A small image classifier, trained from scratch.
Model: norm batchnorm, activation relu, depths [2, 3, 3].
Training: muon at rate 0.039, batches of 256.
Data: trained on crops of objects in photos (Visual Genome), 123503 training examples, 27.4 epochs.
Rows from block 5, named by matrix and row number. Rows with one number belong to one channel. Each number is 500 + 25 x the weight over its row's rms, rounded and kept within 0 to 999. All counts start at 0. Numbers have three digits each. After the name is the row's rms in percent of the matrix's.
# convs0: first 3x3 conv, stride 2 (model.blocks.5.convs.0.weight, 384x192x3x3), inputs 40-47, a 3x3 kernel for each
# convs1: second 3x3 conv (model.blocks.5.convs.1.weight, 384x384x3x3, transposed), outputs 40-47, a 3x3 kernel for each
convs0.286 102:463490526456478511473469496515504524488484512487494502540491494506485506502474480462446492491466499501487521471489515471486507474488510483473493477480496502480515535506484524515461514489465504484522510482502511522523
convs0.287 101:513462507526491517505495489477485495474514463502531499466470475519528519510515521490467522485463470486493505497472470498475491459499482490482485503507484521500493493488486480499517506522535488485471492526495523501519
convs0.288 102:498489525493479485515514512483481422482487459495491497481502500531540526473517505508484488482473469454426482499507485460456513444474474471505514475508515494537506540535545544550534536536552507489537469518503472488480
convs0.289 097:528551558541585522526488495565559593528551529530572567457462483501506501495453458519539508465495473471478476503455509502515509470451458482512498525439479469531480492552482471518524516515502470451463479467504470458459
convs0.290 100:482522483548519525543550505479493466477486471494511483507528510494519523500516493491490527488483473462491522499500471473509487517545504489491460483516478510522478509470462491505482488465443521507476518497507508512462
convs0.291 100:515500488469492483534515468498500477473490475462493502513491465528521492512499518476477454470454489479432467547536485488477469479455462454491471442460478474483461489475448488479483552498515478479510459503529456480489
convs0.292 098:528480512499445477506446482466487541503523532528478530487506526501501500493514511437480501460474483452516503508527526497516520495536472476491513462465498488480494457473532473468491488479503526485486543516484512512523
convs0.293 101:513549542462510521445491492503504497487475510474478515493493502494514480497466452477472488516487484528513472531557533536523556498527524481482496526521540503537509520493495518521477502510504528538519533521506466497504
convs0.294 099:516503530566509520539517562484516466504507480511506501530541504470481470504473478482484513485479531522493559487519472469490472455453453481506521522493489476466494469458474504497478514511540542529490492524535503484501
convs0.295 098:521516514516485506530503524499521528509512520491492539465489480486513485506499484487509513486494508470493488495484521508513496467514524474480519472478496468490479520507541470501537490476534501480479494476426442464505
convs0.296 100:496490487512492517515500489484487515521535492507530528503504486489501497488489509429477510437470531463502545506491451510504465489478475493486491473492489541513483500516520526489495503507503487504560489514499488492510
convs0.297 099:508496529480487527476432486476499509526510567523520538503474506466461460486479477514520545524481513531471533513500494515509504531529504469496489483515491503454498488502519523495517530489499485486524479502492467504447
convs0.298 097:517521493495502480485513494493482488489493502516560575483472470477482473508476502481481489450447462464467462507550546530571501506522483534491482516512498476477490490483505477442456447423446494523520523578572537560561
convs0.299 099:520466481509506489511513512509490501533506546507488501500485502497494504470508498511499476512484475494505491487490496490500510496522533465476453532455507444451486495504469507497480505524514471494499464457498474491480
convs0.300 097:463493510510482507476484526476478483485469505506484453533522491512544523492469480492539523477472444478465450464487486459466484514475512494480479471471528509481510503522500488525502492508530495528521460476485508522489
convs0.301 102:497471430467500493501521515496451434484495475494501453526529479541509482531507482502498533453483530510493521523519541510533526518556501440484493447458476483453496500499549460514583487517552479494508454462502499459496
convs0.302 104:499481485530466453513504460524501518508512480502493488500510530471522551446487530557542499557518479533488428508479468508491473516523519473525491469457475516495527466515475474483469443480488460552502477539516476512481
convs0.303 098:495481464550520499533493475489499463508469467471500471507533490477482476513464459471456505469490479521492514502478460486486474500534506487495557500512528502546592462468515505506510494434442491508482497507468522528477
convs0.304 103:479495522499476497524491480491503522503503477550492495486449480499468455481489515496524506482476475476467503441464477488472459485478434498460465507496456514525497468547542512498535463505562482465537459496503497470491
convs0.305 101:494490507502502545504531524505510497520533504549497483499506525480500496490506520481482469501489479507488511497468516510530501493478485484497509492468559488513531521494482508495487506480486518496483469497472508516509
convs0.306 105:488526522506508545512493520508522522545496509486487502506471511471488523485455500468496489473486490519503497492496515496497478481478449506498493484489483477524493495502520527502515543530506553590511496534567454466490
convs0.307 100:495486517501527521493499546485478471506527521503496504523511534498484494489505503482497503516543539489512505494483506507467483463499509524523489460491456485501482478506512512506494497472453482495480502514523500510501
convs0.308 099:453465489447492537482450494496481473462478507506512505502499494453489476497504488486503508488511501482510457500506500480461478515483507484466468450436472432459527496489476476496515448447487472478501488488463464445500
convs0.309 099:495509527483489462557517516499556536480520507467470503478510507490511500496530478490487484487475498507471536535533513543518497483526501515510483472509528509526551473486517473471500483489525497523512487515489498467527
convs0.310 100:479478507485442462476438482491533510480471471516517510517500529509523533514548518479496466477513483499508459478460478486479479491543527527523539497516511480493487527502502503490533481480511493505489468501499513477511
convs0.311 100:482508497466459501504498490475473516472489545491479494483469476465493503505517496490461502502467498529513544467472508496471485480456497439480481497480465467495534499508485471477493483482501485554532463554538525574545
convs0.312 098:497492502490492521514551531502477483483491477544484505488490515473478503451467475487513517505471490480478465489564528522568543528567514480472495522465511471483480519489513469494512455477508497501491527521498486499491
convs0.313 102:521514528488474517490492535506510537474470498479481477478503457485479477519521537526543540535509531529485477453488536495500504504495457549545516527504530498496513485468453520507480506511484506489503496523522475482479
convs0.314 100:515507509493460463520498478495466475479445475499462512502495474460463461475490495476504517475473479481491473464461508470488514471502489507500491487507518544489555492497474506490466516508482503542493493513511465501490
convs0.315 101:519493489498494492503496452548555536541562515547515515495505515483471481481499497501496525496488499495451489485455510511457472502470488518522512533519539517532487533539535492522495524475480484524513485471524526512479
convs0.316 099:498475457491470475485485472480485487463483474470478491549529514515511519516521512531566506524538519497528461513519516469479472500495532511514523487497495515492463491515494505536496506517493482489529488503482495493466
convs0.317 101:485514485530506488458464478474484526498525516489501512512514515501471481506500500487479512515467523531485541495498531474473535454459506484486498504480494526516481526485464512480475507520502486507490485499479495504505
convs0.318 101:523507502543496514514494513505448426493480504491482491483488522480492488462485489493485514487478492463454472438457476454492486524499514513495526500494515466461539507499499533531511556532503514457480472466474518497492
convs0.319 099:544545526502515520471455467512477484489453468471464473541532510522532540531542536505489474511499480533469475499498485479509498543508491511542496524530550546503532492504492454493513451488486491459482471500488518496516
convs0.320 104:499473490473457521478501508508493522507527530479491512475495510525502490522462482474517556465491498480487516492481516485480513495471475518509494531523501509492486483482483487494480508513495448515545515521497511537532
convs0.321 096:477495544467493502520497523496490469506516501533508532514513541518539509508499490531535498497478479473457449466464474466513511472464487558529485522528491480487494533490524519492495504500526515524485530517505510479484
convs0.322 101:537515481465511439520496477508525502495498540521499487472464469466463491495448476483462448480471453523501483462512528507511505461465488471483485455487460448473462479490492480503497496512511511494509536529478463516470
convs0.323 105:498484479472514483499471461514506521516514500522485473517491465519519479502509538519547529504526531529514499490485530498486554497469486511503488496468512521513510492509524484507519501500515511489501507514524511514512
convs0.324 098:457450486456454459450439467523536519531543511490485477516526515456494494492491495491504501519493487524502521569549522512505558483438480565557544536484518513485474491477494442452431555469504538530510531473476496486475
convs0.325 103:457466478495485481488496521504475471519493515548515506488488495487477491516509499456483495484514495540560553500467482480488511512522548523474468508462473516483472477477442479488439473480438526503503500475514487477520
convs0.326 102:468467456497511500495487498503489493480482495478467481527496494510524485486516494471491483475489469519482515462518486503492531540550503514573531592540516511458530462455489501470517495456482511520517518491494503491512
convs0.327 100:493465492500511479492498462465482500476460496502504478512482475514525543499502512485512512491525508530503535502510512514464532536501513527500493507511484501439510490495454460441447501486501484496481503527536484520525
convs0.328 100:512507485499485502504513487501476480536518520483506509512524517502528510523486494508499528506491517479465485484476465517448495490462476485506494510534526459503484537497533530482525493491529493502503527512504493487494
convs0.329 101:508525484456485474509494475541569543538545525509481511462468467478490479511491489509515515508488488498472481468481484461485488505498504479502474525533511503524488548544579510506556495491517513531513547490503534558562
convs0.330 103:494519498474528492488496505509481467508457474471476482495516494509494478496477480487512481450470465484476461479494493494464484480457519491456474468478508519504515477498500503508498523504505503488483465495526466478494
convs0.331 099:509506483525521541547538556474513493474480507493538540549522484519482481473508498540492528546487538493448474454493484493508486563552536466512501510488492506509551503525484435463427439451441480480513480479508490496503
convs0.332 099:496544499479480487512504506492518503525541500518533553513479503501462513507486522506514478455480475485469498499525521470527543522551560476533489471507466532509520525493488485497495482513461471513450517514465520501465
convs0.333 100:469493506483507530502546524520529517522503498505535522489491468506493512518516513510466519491489486480460470498517517512491508486463560491521559520550480496505481548532507514477487520497458529496500507484481509472496
convs0.334 098:470504525498508498526523503510517520500527519496504526563527526514500519505509500524509480522505504489479511471495526484490475469484466563550524531515500511509488497491475501507498496514493526489516471512496469531528
convs0.335 099:458498451492474475490543525505498499545532505512479434478448500516469493514481470500487473483498487488460515500549556454528516456525500463464480465444490465431503505480501480516546503494487496484512536515548519536517
convs0.336 098:499499523506520477491471473474500531542522548530555563496496502487515506471509479504492535499521491485536492497509516450488498504488491525484485491491455471480468528525504505496497461474487509471466525547538540565523
convs0.337 100:497502524501503532503496486542526547514509518507498485504521511515520510493462478486477503473493471505502493506493461487482482532502467535501529505516514514509493463474459496520475493483468488511502461474487462440453
convs0.338 100:494491512544508487476480458477461475490516522547530520512510537467513530452484484483473516487471544490492516463514474508542512494486482494546542553556557447553504471464450513502497501511498476521531494499525481486481
convs0.339 100:516524514525543517530513543479518497475513473467476460467498470519498486505523520515513491471477483506466469506512510472477472478490484430496494443514488506496508508506573480492560494537578523535505517490512517476463
convs0.340 100:497510534467499504524475490498506489501453505503493489523550522520522486447499470524514531545516492478459488492523535452500536467485495552525494513489511508522521548513535563539576528520522487500497506500521472503474
convs0.341 099:471505480450460444472511477508465459537496471536510510514487488509509513518510469505505540495465485490511503511505543503517540493506499485504499485509511502520516554559553524557528515534491555495509523489558528488543
convs0.342 099:530480521510470517482467492485495471532512503526525502508500509490476501483511512496458463479486456492512504475451510513518505500503483521481517505490444549486495520478479525508516513517507490455538487467477486500475
convs0.343 096:503538520543505500523499495490502508490511536488489493507463481521512491474473488513501475511462448519471465510532561496518481516559498490483485499493498484479497497468468483513474496492501536460479476499488509489486
convs0.344 098:493487509538514548499519530551520505507523468512502471526500512477507547533519539509524500490528496497553564538469469552486496519523476483503511506488489521528489547535484559527544541519563502504527531471497501496483
convs0.345 103:501508479483491504503502493487475493480519530507472515471488496514496532454475492515512486536497483481488473501469528505531549519497531481483478489467475456484459486510485532538520500532529515513488493517466451511479
convs0.346 103:498525479499507492461498501485474463498529532494512542543490508509512516503498510495539598444479551477487436485466494509484481525534509510472449469478473498499519524476492478483492485488497507547496537550509540532523
convs0.347 099:494526520514499498500515535494507487542505494506539496493459472468469499485467490517519523477471485465459437526509505497479459479492482474488502450506496484495493520562551485490512491452487533517523549524542519553558
convs0.348 100:523513479478496465480476530480482487484469506511534493480495511485508501480501484461477530491540549506493530492503522533532489515516508496532532529529524472524533530515521501487485500481490492459493512468471502443475
convs0.349 099:466483507508486486496524496506492517501515500466481464493474472461474483480489471461467503480514503499509512535458503459435476440460478524499510489471463515510476489523498515517503471503477489524485547519509494475461
convs0.350 098:502510487484505524518492530493554526484488479492460482484485499485494528484514485459448514510508498484501495478498491458528503481493525470490516492548489524541537490481540473476538513486528530507486490460442503494498
convs0.351 100:486479513503496512467515516520543526504499512483466478520528488484488523488514530486507500476499494456482472476492485447480442505521539477463517506480516522503545516519498500495495469500532504523540507529511458463509
convs0.352 100:453499489489506516469496452485499496547523513548499498487505495505544510526540510500524510491470502489501520522549530485527521473512499494505523483494532492541539521525521557557564490499500513505535529529485510498505
convs0.353 100:486486499506504501504484492501498473502511490476498482521522531483486503494457493511513476528523543544507504497467524447466515486444516555546514520515515511490505537532520547517493513516489468490457473485469493485492
convs0.354 099:502474457461485497526530516512538480509561541465532488512492482501470487487473487523516465578552485530496407527521499507458484500513492490520481486488489509515519476479496472496511534486495532497517530512512506503483
convs0.355 103:450490543475506519529486538527527539501533531539499499469495502514540499507524494462493552454487529447473515539549537501531517501496470526532505511499497490474476507523510484502519509487500512545496512537522483505464
convs0.356 098:419475487462515475515536490441460489486520565502509538457490480504512488511538507495472471468462550500477522519519495527533514529511520490540487486483482493491455499532524541558528530529511499513496535509469549490504
convs0.357 102:501554528537555565561510547502502501521486512532503490466479488487499503477499522510508491483468450493502504473493479499472511531455503486458465487474502465508513548511526529541529533550486527533505478470478504468468
convs0.358 101:485494470546502485530534513465521501494509522516507529506507538518509488506511537514495494462500445474480510511539491539576588515551534489506501493530482472516535512516529515550532518525542525539517499545546487485471
convs0.359 097:518476486459462479472444476515538534500516512514493488510521513504484504489521506468480486475506490509503498495488540487521500464473468572559502549510513500500489466473487478490530501522538450518502458499481486521520
convs0.360 101:504479518522500501498495524504511495515527503449498538546568521517550545540512538474455495463503516500526514537546523520503521488503497539516504530512484523521459511515513480508528465497513532540536502518505541528553
convs0.361 102:537519499549535492527504493491499547502501504473463478504513473524486459498468501467513512461486534499501533474499498496474447499481498535507521527514467521512464505485481517500499487517507493491488508498500524514491
convs0.362 101:520518539505529526521504520496478461476510476504500493468512510482478486493505503500470471490491508493466505500507534502446558491464526487479505529490521491536541473467477480478449484510457555523525483518523474541538
convs0.363 099:499505500473481513479470510486493496469517492492502491519509540537535500474478492531491516468493467483468446480504505505506516485530574504507506498506481476449442490479480498533478509518509486504495468475488521529515
convs0.364 101:493502509467475502504482488494529510489486494524521486488467435516529497506506459491479480479476473501493515519566547493541546476490477488472550490498516489489509518509495495526482521516506508479456486477486535581532
convs0.365 104:530535506501475496522551483467482492482489481464484509512523529511536534527509491526512509499504497492514497516541502508523497512502488489549491517538496520521521466458513480470494490515477480535540505485519532503516
convs0.366 107:498524475494494474484462471516498524518503498479517531471467530509504533504503549525545534472498479488481452474489448518468490459509483489503527456500490475514519448454469496514510489507530501503485508499461496515488
convs0.367 101:467493504499501509463497525489499504537513506507487508506521521525534534542491522500523485568534493564553497543501480516466467474462476545469496508496494482503525499502497517515499527490489529525511531508523469488470
convs0.368 102:491458490490491487472489482514506518489470473468476453472481465485504511521488534481485504514491491525474494459474461465511542520510509465481513472484551456440505460472494495485496522504503508478485488514515489531511
convs0.369 104:452459494504470459451441482477468483498509495488458471450483496510471493489487493467477449499474489528546532495488511494486486503521537531525510507488507488490488520466510511495533493489478498493481479497460487470483
convs0.370 098:479503513514501527471456465492495517503503505477456462498547513492502478503486485484447485486483502491553529474459508476509492474511518486450460485515523476482486508503495521509521540529547482490456468482480475477507
convs0.371 100:490477490548501511519504511485496498498513538515503489486477478479484479481466474467459479482446469497472515493447463504490496475488497520487490471505518533526499563531540550541531568530527444462498462484467478474482
convs0.372 101:505513513505546540492494460499517528527535495491509514500481494495463506519494512489471487463465481531502528499477505493508509491463501533492529491469514516503499484504499487491495473512468461482481472484463496479513
convs0.373 098:493485496511522501439488466535521454510511487510493500507503468507475517472468494496484500464496519455437464505531503524569518509595505484476517551537552525479451476480471494479488477502484552508566506472511464494512
convs1.286 108:476485474501505483483502499457494517459487524463479524510530486474506492507537471459502497473499508497489528551534510519501478528481500494485488510485486513489481479497505492534537444511500508488482498480482498499528
convs1.287 101:510521507516497503488509515471466490474521537450477509512521522543541536554541541487495484519491478486485504492553530506511482468450466487532514540531536534532559471489460489509483486498506508501501525464478475489489
convs1.288 097:490479459527479461512493464462441478451475493479492529496505513473465438447444447499497487477513487479465466513514499443498503463499504535513506539546534527525522498509535497495519466491514492471522480493442478474478
convs1.289 084:481493510483483498492484449511536557499483487486497495515467519552494463573535568508515481536506462492537525504481512533528545525522524534543540532542526522527535514521521458466460462462464521524497533518507494476505
convs1.290 096:535492505503495486501458453481501507512502478487506479491534532463486543462526552543540513502488489507519507512473484553493478502493447520507511522476504548537565507492482534541524496517501510505501451457463494482499
convs1.291 100:499473451546513529527587545500522560555544558542489510470507490477434466504484491486477460472503518489508522510483506508484500492494523490488484484492464482480480484461476498522498513483488495484489491538506568548540
convs1.292 099:538495502498475517479467489486495468492473507490489521497491452467472486491502495509480509530506469540494505474466454518511499523539571463487474445483481470465501469514502518538495474495470473467482465520476480503457
convs1.293 098:483473472503481507460484481499497502501519513481486492459456447499486468555563538492526509501524524542559536503493484517500528523518542482499495482478486482516487498507497509521502480481471491499520477500481490466466
convs1.294 094:493447527476473504525494506477533481525526479510475487493460501515488528475457534507488527475492492508487474490472484511557510528532477470509475484473494492496494486497471489517489508502533519491460502543571497572561
convs1.295 099:511493504503543507505471474476477474475466469479457468512530523507505492475479486493477466490509473538479491499493491461483497458477530508495531478467497480491472459476479474475496491478520525534530467529521485507503
convs1.296 119:498520468516512503527488489503479455503522467492523491498505509533469510517488540478498516508500481500484429494469475496472472529507483515511506522491489493480511506511480513488472503442435520527488531525485543507474
convs1.297 094:488527509492546533526530551523499497524501479483504479505515499483487492483514501529501532530501502492558554539525510481506478491514489488523514515512501482470470503493523525492493500490486501503505516467481486482489
convs1.298 108:495505489537491499498484499477496498475481473475479484463477457451475462464507485523522536521497507487479469499536503501503456515527470474488492483473490454486472467488476478487473508497478532554553524501529475466504
convs1.299 096:495497501527537523518511498479483474486497460494488467506513515534510508496518561478475473444451478478450436513531508487475506481506524521537512542515504539520526506501518491489502522549538485494520497486507482478462
convs1.300 086:520521505511526521479517470550541502520523512513517496569539540544532558504506489521508502470522518464559515517557546554530517516493457496521493517508492513502510476480464526491477498492496489497499488487475495497479
convs1.301 107:534524470542475505494508523484496501541518511542528527503524522499487515493504518487565486467532490498480481492483505530503506518507472486468493485496478475487479494484485507468477491448497480485490476474459466488468
convs1.302 095:507507461514520482520522494529541509493532500496517525524485535541528514531508528563561491512498489457478486536490501564513536527529512481456446520514473506487480481494480534540480522555528478486461478513446426461493
convs1.303 099:519496506519505484523497490487469465509477477513477486459492490479466481491507531497510534450489521499532520432456504475496552515499508557514490516480480458488489476470450519534466517508501496494500493525501496508501
convs1.304 102:522494484494486478469478486510494476493476489495455498511470477486471498524526476471481506506483496531529509506481463533500501489474567519490487499488507493499506499532483457480460483503487530525521511519531516529491
convs1.305 091:496510474516506505476509557527483451524513497552535511492503547466544505493490473502526496497506475482510489511491513521516501514520479501474481475480507446492467473480485490496468493528496499496505487514522503491534
convs1.306 106:498523514521521475540538525504490520483495496504520531480492498477463457484501477514519565501493501502520501491522517473451484471488489493494508533543500517487451491491507506498500453482464459485487509485473514454449
convs1.307 097:506491508507525510506541524542532510538505496468453481512513484509500499540554515499522512479487495441499459497508492527500490510488482474484495511506511519551524513502472496511488536519508487532521549582588517465490
convs1.308 094:494494519499492500501513511472489471515532538476511531542567547498518540483461508480510470521496510476514484532599565520503486515494488478449465521514484483488498557577588536515517504524491506522477565536505515494501
convs1.309 101:564493485502502500507463476498523497544508499488489504501494482478519506464521494508538484507539468501511504469460553523528507564475455502519498503511509507519533501513490540543507532521504483496493529522496524477515
convs1.310 099:493531530501518510498486497515510503524495499525503509481507485480497484513491478513500503493498501478472470446513490490514512464470466467514488484479471465469471497496503471487498501500502519490546475477512496504506
convs1.311 105:505513521505483524494512514496457485482460533457478537533530501518498479512470512516534524506452441487474464465469475520477457549488477496470485482483498484496520479457472491468434474498500466482473478534508552511486
convs1.312 093:557519504539488494509489499504522525500523481494492497494487517511472506500522495522481501515447489493511484511474496541482495503483503468485492481460456492472458494509511498540527473525508499501457421476477482443468
convs1.313 110:484470483504513500520560515471492482494497498499531525472472496513478531562561559501478533524470484519554513514500516477526469479468471522569543524510551516464497528483466486469500531529518512499531522519525492452484
convs1.314 106:468498493481495493470507502470461479484508514482480482483499504495506468517551527508499471516482497529489490499501477507508499493498515511491509525480490495484525499476506475486477527490513513489514508527517504486528
convs1.315 110:469469449532504500499458476553511514451460502494472464497487510542527543552526524444515508469485444513481470497479456486487485462465451512536486488521488493501507514512498521530484476509483552520543536529512523479514
convs1.316 100:461437452525572564564570561498484447536528497535533523475480482510492501507560530494488426515510494449454433484508488522526533489487495452474494478500495485491495454456438437475485519504492459472480498484516507498539
convs1.317 095:474488463487500506490486496498476512496500473478510505511537507499512441505515476534550505534552539503504485466456508478491550540519518508520494492475483509491499483479486519553511476455457514522488436463501502470492
convs1.318 105:527493535512506518506493498475487499502498493496493535461489474502534524524554520525470477504494497536553535486454526499471523514508544493506478514524507490512474519481523508502528487484485501518542473476486520493479
convs1.319 097:505522505504499469518523496515477450515471452513534530470504493472498473489504474487477455478452492515513514527502488514485495542498532501520507495492491457476482494481503518499504506499512511507503492521515528517555
convs1.320 103:481476504483469519509503512481485545491490503520485484524507516496489541510479429466499529492519503498488492451500559502486515538519526474495473493470464500470508497515498497489480472485463480469465485463428508488439
convs1.321 096:503504493499497481513489503487509484503483453489532487506512533483494541417433489542506521475475499473492482545513560499509558452448457483491500496500470553578530483470474495529519481531558425422461514493519455508507
convs1.322 094:492478497482474470467495494481521524500527498512493504513489489507488460480465474526508506471469455445498472488492512496509503525523544540524521508514510501496461487509501486485503450475477504499484506494470523503462
convs1.323 110:443443476499522541488501536474500525486510520518534531428486512511495497497492489497525522489481479472482481510503513502512525478480510508519504475510474495499510484485507474511520499477489486498494498490488537525498
convs1.324 092:499489494473475526467488499549517487496478512495484480476474475510491517503505459486513512530513521509486522492529498465476461506478504525481526489491515477474474538509522550529545540527495468478501522541514509472491
convs1.325 094:489480468478485487478475488480448476515487477561513492485521493498509525499514539495514479481531523507510523447517529482480520539518502470479459498498495484495509521510511501535510514506469485538550489516497516511455
convs1.326 109:521504509471459480483489499458460510489496504522516536488493480480508499484512511484500516475504516491518517471459430515444466525476517474506493493494510522534515532519530514461518470475481505480476508503475504465471
convs1.327 101:576545520536549569535552513525497505490475514469468503517492483469477442483498431486495503516523503451489518485474455460497479507531496495498501453493466492488477493492487526511504499476500512520533537513549505544573
convs1.328 091:494540471491510508537511515525512534514489512484458468507518525494467473483448503502561542521483494502499499505469506479451491527459491502499485498506507474485541506515507524502491461462444518529507538517520517480470
convs1.329 101:509512512530519526504516505528575583499518552480476480525504502552560493544543510478509464511520487495492465505508510513497506509477490490482495482503500495513492502488494513500476536549518486522481517510502480457464
convs1.330 105:495482530513465463530510480538486455528501508524527506501495512553536541491541590547523500530477490525476507489550541521499486497483535526497506496471477485490539439470499469539516440517517482533506504494510451480565
convs1.331 098:471487523488511545459449487485516494496461479543509481514495498518488496526505505513495498548553513520533518474462461487468453501512481513500496492530505506512523486524511486546536481508522525512545462447493491525513
convs1.332 096:477480472523508483513517504525518515547531530516487489484512484500479491502540527484487500511463460484497546519552503528492503509481524555510536516522493514517501517513518494477474498490545516527519510530539551525528
convs1.333 092:467481504464518484468446476478505496504514522528512512504510487445478494455483429493528450499513489508484539470445478500493498508482475503495467525509517492508518491479477510492483499540509489500501514494495515479545
convs1.334 111:480475446491473470503534521515516510534508483473502500483460482482488508486501492510482476505488495531500479554489504512500503484473461519517502482453493525511554496488487513490519550508501492471544499485506441477501
convs1.335 099:518490498515506505511506518512519518511511487464497465513493490462486480481496485480462504515468467460471482495495524458493479470499485478474502467493498495482478483525516507543507502506496497509499500509509522526497
convs1.336 088:483470456532524505516535529507501526488501510507542555556529517507469483440451452502489478466497507441425459489504476495496533464472464496462476481471478499490506498519527470491490479495498514503518519503516497505506
convs1.337 092:501520517539514502538551506509531524488483479491502468464491481449495464489468460522531526506463510562535514488497459491469451468447477487510471549477474511485496484493495454501513510524524505486514446467525474444486
convs1.338 094:471493484516518484500485499468478475470471424533523528511487460501490458478469470532493491495512507541556487515492525503483511505491508487513511505488505510508495521558529534529460482472426493517525540589590475497488
convs1.339 099:501521562538517518511487504494536623484497567518516578489501495536518508517480454476478466516483482530521534461474508466494566462478500518501479513478429485479443500549502507563518487543519507499506509507532525523524
convs1.340 089:453464492497476462519494486502471490478486484489489540485477520489499486499479510520513509524475535487458449534490446525534483537528480504514487523519521509459484529514501514538499501467484486470491479467510484491450
convs1.341 092:509536494463504503514468469468498490512517499474472478514487466502494455486486456468508539485492496508521501483473479483500486521520473453463490507497479503514476484481494480484493516519510487469470489460462468490511
convs1.342 098:509509509531534532562568513483504499514504506497467494541509502524538509506514466484488474471490503493510516571524487512490509481495549517532520496497502518500519483508486506551526492539510495513511485501486493465502
convs1.343 084:521474530508474489532459479518533524523495525512506560496492479507487524451505559448458487466500491487489480583461460524492519456465518479496487475510455509512480494511509494464488479456497544524498448507474475486495
convs1.344 110:476502468510527502516525493524476506484461477474457456493490479480477484497485468491514493468441460469483466505479504502482497506515503487506481511531518496505504470500494499520532502489495484458471503450468477460500
convs1.345 112:471488511493479499521500501504510526503466504508470456499452503486462485487439464520506495481484511508500517480501509508489492503497484480493514497495476472483458491520509503512520496485524496494491506482499432422455
convs1.346 110:552525513483480479484489499483522590524511520503493518516488531481476520494491526550538516556476471488515485490491449513489498492549479477484494501500491485506518478526461452552473477490488556540504495506540537507497
convs1.347 095:511502506561522526520513490505506502504483495484455498483482502465514480482513537459496455504488511484509489498512475467482520508491499510492475489503475514511481427460465462503473527577538489500554514464510501514485
convs1.348 109:511501500511502507560485499502494487480491487502490477486489494457515472473510529466470508479485485449500517530499512499518499488509513474497486491494482470494517495535502507531523520518533465477479487498502511516559
convs1.349 097:504516536507532544462463510495494509527541527490568539466499495467487487495509500542505512532480483478438443509487490474474480462512472512494502492499506493493509487504526480509493483460458501498515522492514524474496
convs1.350 088:527500455502493481520499515551532522521498534524491479495484497479534511514506531518526516524523533497483452520500488489531567514523482495497501493454487502504511483458457500489477491490519488525512461579539573520518
convs1.351 095:471535494510517536521512516496491518509483481491500470516473493517503511477457461496482510457454492525511507492459499485524510492520517556563557533523550493496530499474492516528552530517519516498478483504491461497515
convs1.352 093:504505497495519497483519542514518513493518505518522534506514537488508519521499509522523520507532548514536518498533540488494480518526515473489458470504483472480480486498490495567539502497484492527500526529511488482469
convs1.353 094:489484515464437476483469505461435434470467480485473508490550511495509515453481516508519492455469445473449467516484500475506512478521504461464460461476480474502508515502497515473485540517481472506532470494475481462472
convs1.354 106:488474491466459460493517495506506492517497560468479551508524516547547519527517487541513480497483488502501482481559530556529458511480486456487484490524479504495495481467432505487481488494506475474523521497477518496462
convs1.355 106:480509481494489488500479455515477468527498491533522537516514504502522494470506472518539499479478481454488467501499504559517459525491482504511494488472477511489464531524501533512492491530473528495511515437484473450454
convs1.356 092:505475456510509495496523489487507498517518528468459525503524516494517525475528518496477481503517498508554500533497512498458481481454458472490536492474492493496524499526493497543505476476454483523508479529537512528518
convs1.357 104:506475497491495489484521465440443484455473463473473473507494494508502482502534526535540509524506462501484520507538520519545522501516505507542499507531510534530538495514503489475463497486470486491486498496460465467471
convs1.358 108:467475485518531505525532511510524524482474493507478484499493488530537579504555563475465474541457505533523485492484485473474472522524510508512496498523485468496475480502511485504530503512518514542469500531511508511505
convs1.359 086:430472457491514526511486456495465483490463474503482473503509507482491493490514496473464480503483509510485506509506500505518544536547512496525515490520477518522499531549564480491515482475467535482504500491488536535538
convs1.360 096:527547512513501513524478504484508536512487515532517532467457473496440464489464461499513526489468500571538479484458504471468483538495449492510504481469499489487493474479470459471487479508489543526502500479481524460465
convs1.361 107:472523516513490483493470494485464528454442517451458501521523503565520502571516481505500503454482509467511516494499504521526532491540538475483515506523506466487497502496502501514530530484483447489515462569565542511486
convs1.362 098:480487504502522509518468469493507513492486515485464498472457518511490521518515504489512524485478551504514540469514508496482525493505471514525500519501499479501517505525511492509523509497528509475450462516513458487534
convs1.363 107:518517488509486508481482492535500526525482510494465516496493482466505477496480506503526542497507506492468466526477492475473461455508488498457469477502511430448486511508501502500516480481480504536501481486467501496481
convs1.364 096:495509510526542516503523493495470474518464491498461512454473486504501479476437471502563476541563511493502492501459505485501482473496462487485496489432493484478513479494481449502485465470480502530520478473483503492490
convs1.365 107:471494481485502495508500506518480488533501485524529513503510504454485468470474499532507452481426468527522502455464474508514494518522499507517544503559542494515535516486494481500488496496488511522475464481465510474480
convs1.366 107:500512481588564552507531539495521525478494495473484500502503509497497487508475464502501538477502464472496446468497499440469494512505500433450458460495489480511496482521478429468478472473467486519517506472506527521480
convs1.367 094:474501534490498529516499499522483466513491478533546500520480496483517506491519473539495494497526524487473514493466482430464465521512493473487505499506468504490437472512513469475500477503493499511526484448467500463455
convs1.368 106:503510513514504518514519523518512512519494484504503515481467452454473471494482537527565541509477506529532507520531485488496481487505524501516498491489516501518471522492515503496492465490487469457481493502480484507515
convs1.369 104:507522512476490507466472464446478501478497491534552533534525513483468493508500503514565509518538470456485484464505497459461486474450460470435447485463487489496475524527539511491519507502516505507493487495486501503471
convs1.370 105:490511499470483470483498492451447455501486481455476464493513544518510496476466457492481483459485450466494457523492503564545506517518543470455460461463474456464470474479459490530477508484482484451464507481508548586580
convs1.371 112:485483499501497506487489499516482504500499502477490472513538566542507544476457517462485476433460467490498480471460440511493523499508524483516559470496537472490520479495508490482520524514529462442480486459457459461430
convs1.372 124:505498507467457470501494510502511513505516507494504481498514510545527519526557541529524493529515510513540501494502444490494485520489466517493514510515545525516512511506514497487481506488500521494502460473499463470479
convs1.373 085:440431507499480512519491498511531493509493480535493487472471457489515503505499547561518499573499482491483490519497507491510518494496512541536552527511540533531540455511502496507510463498497483486516516494531483496546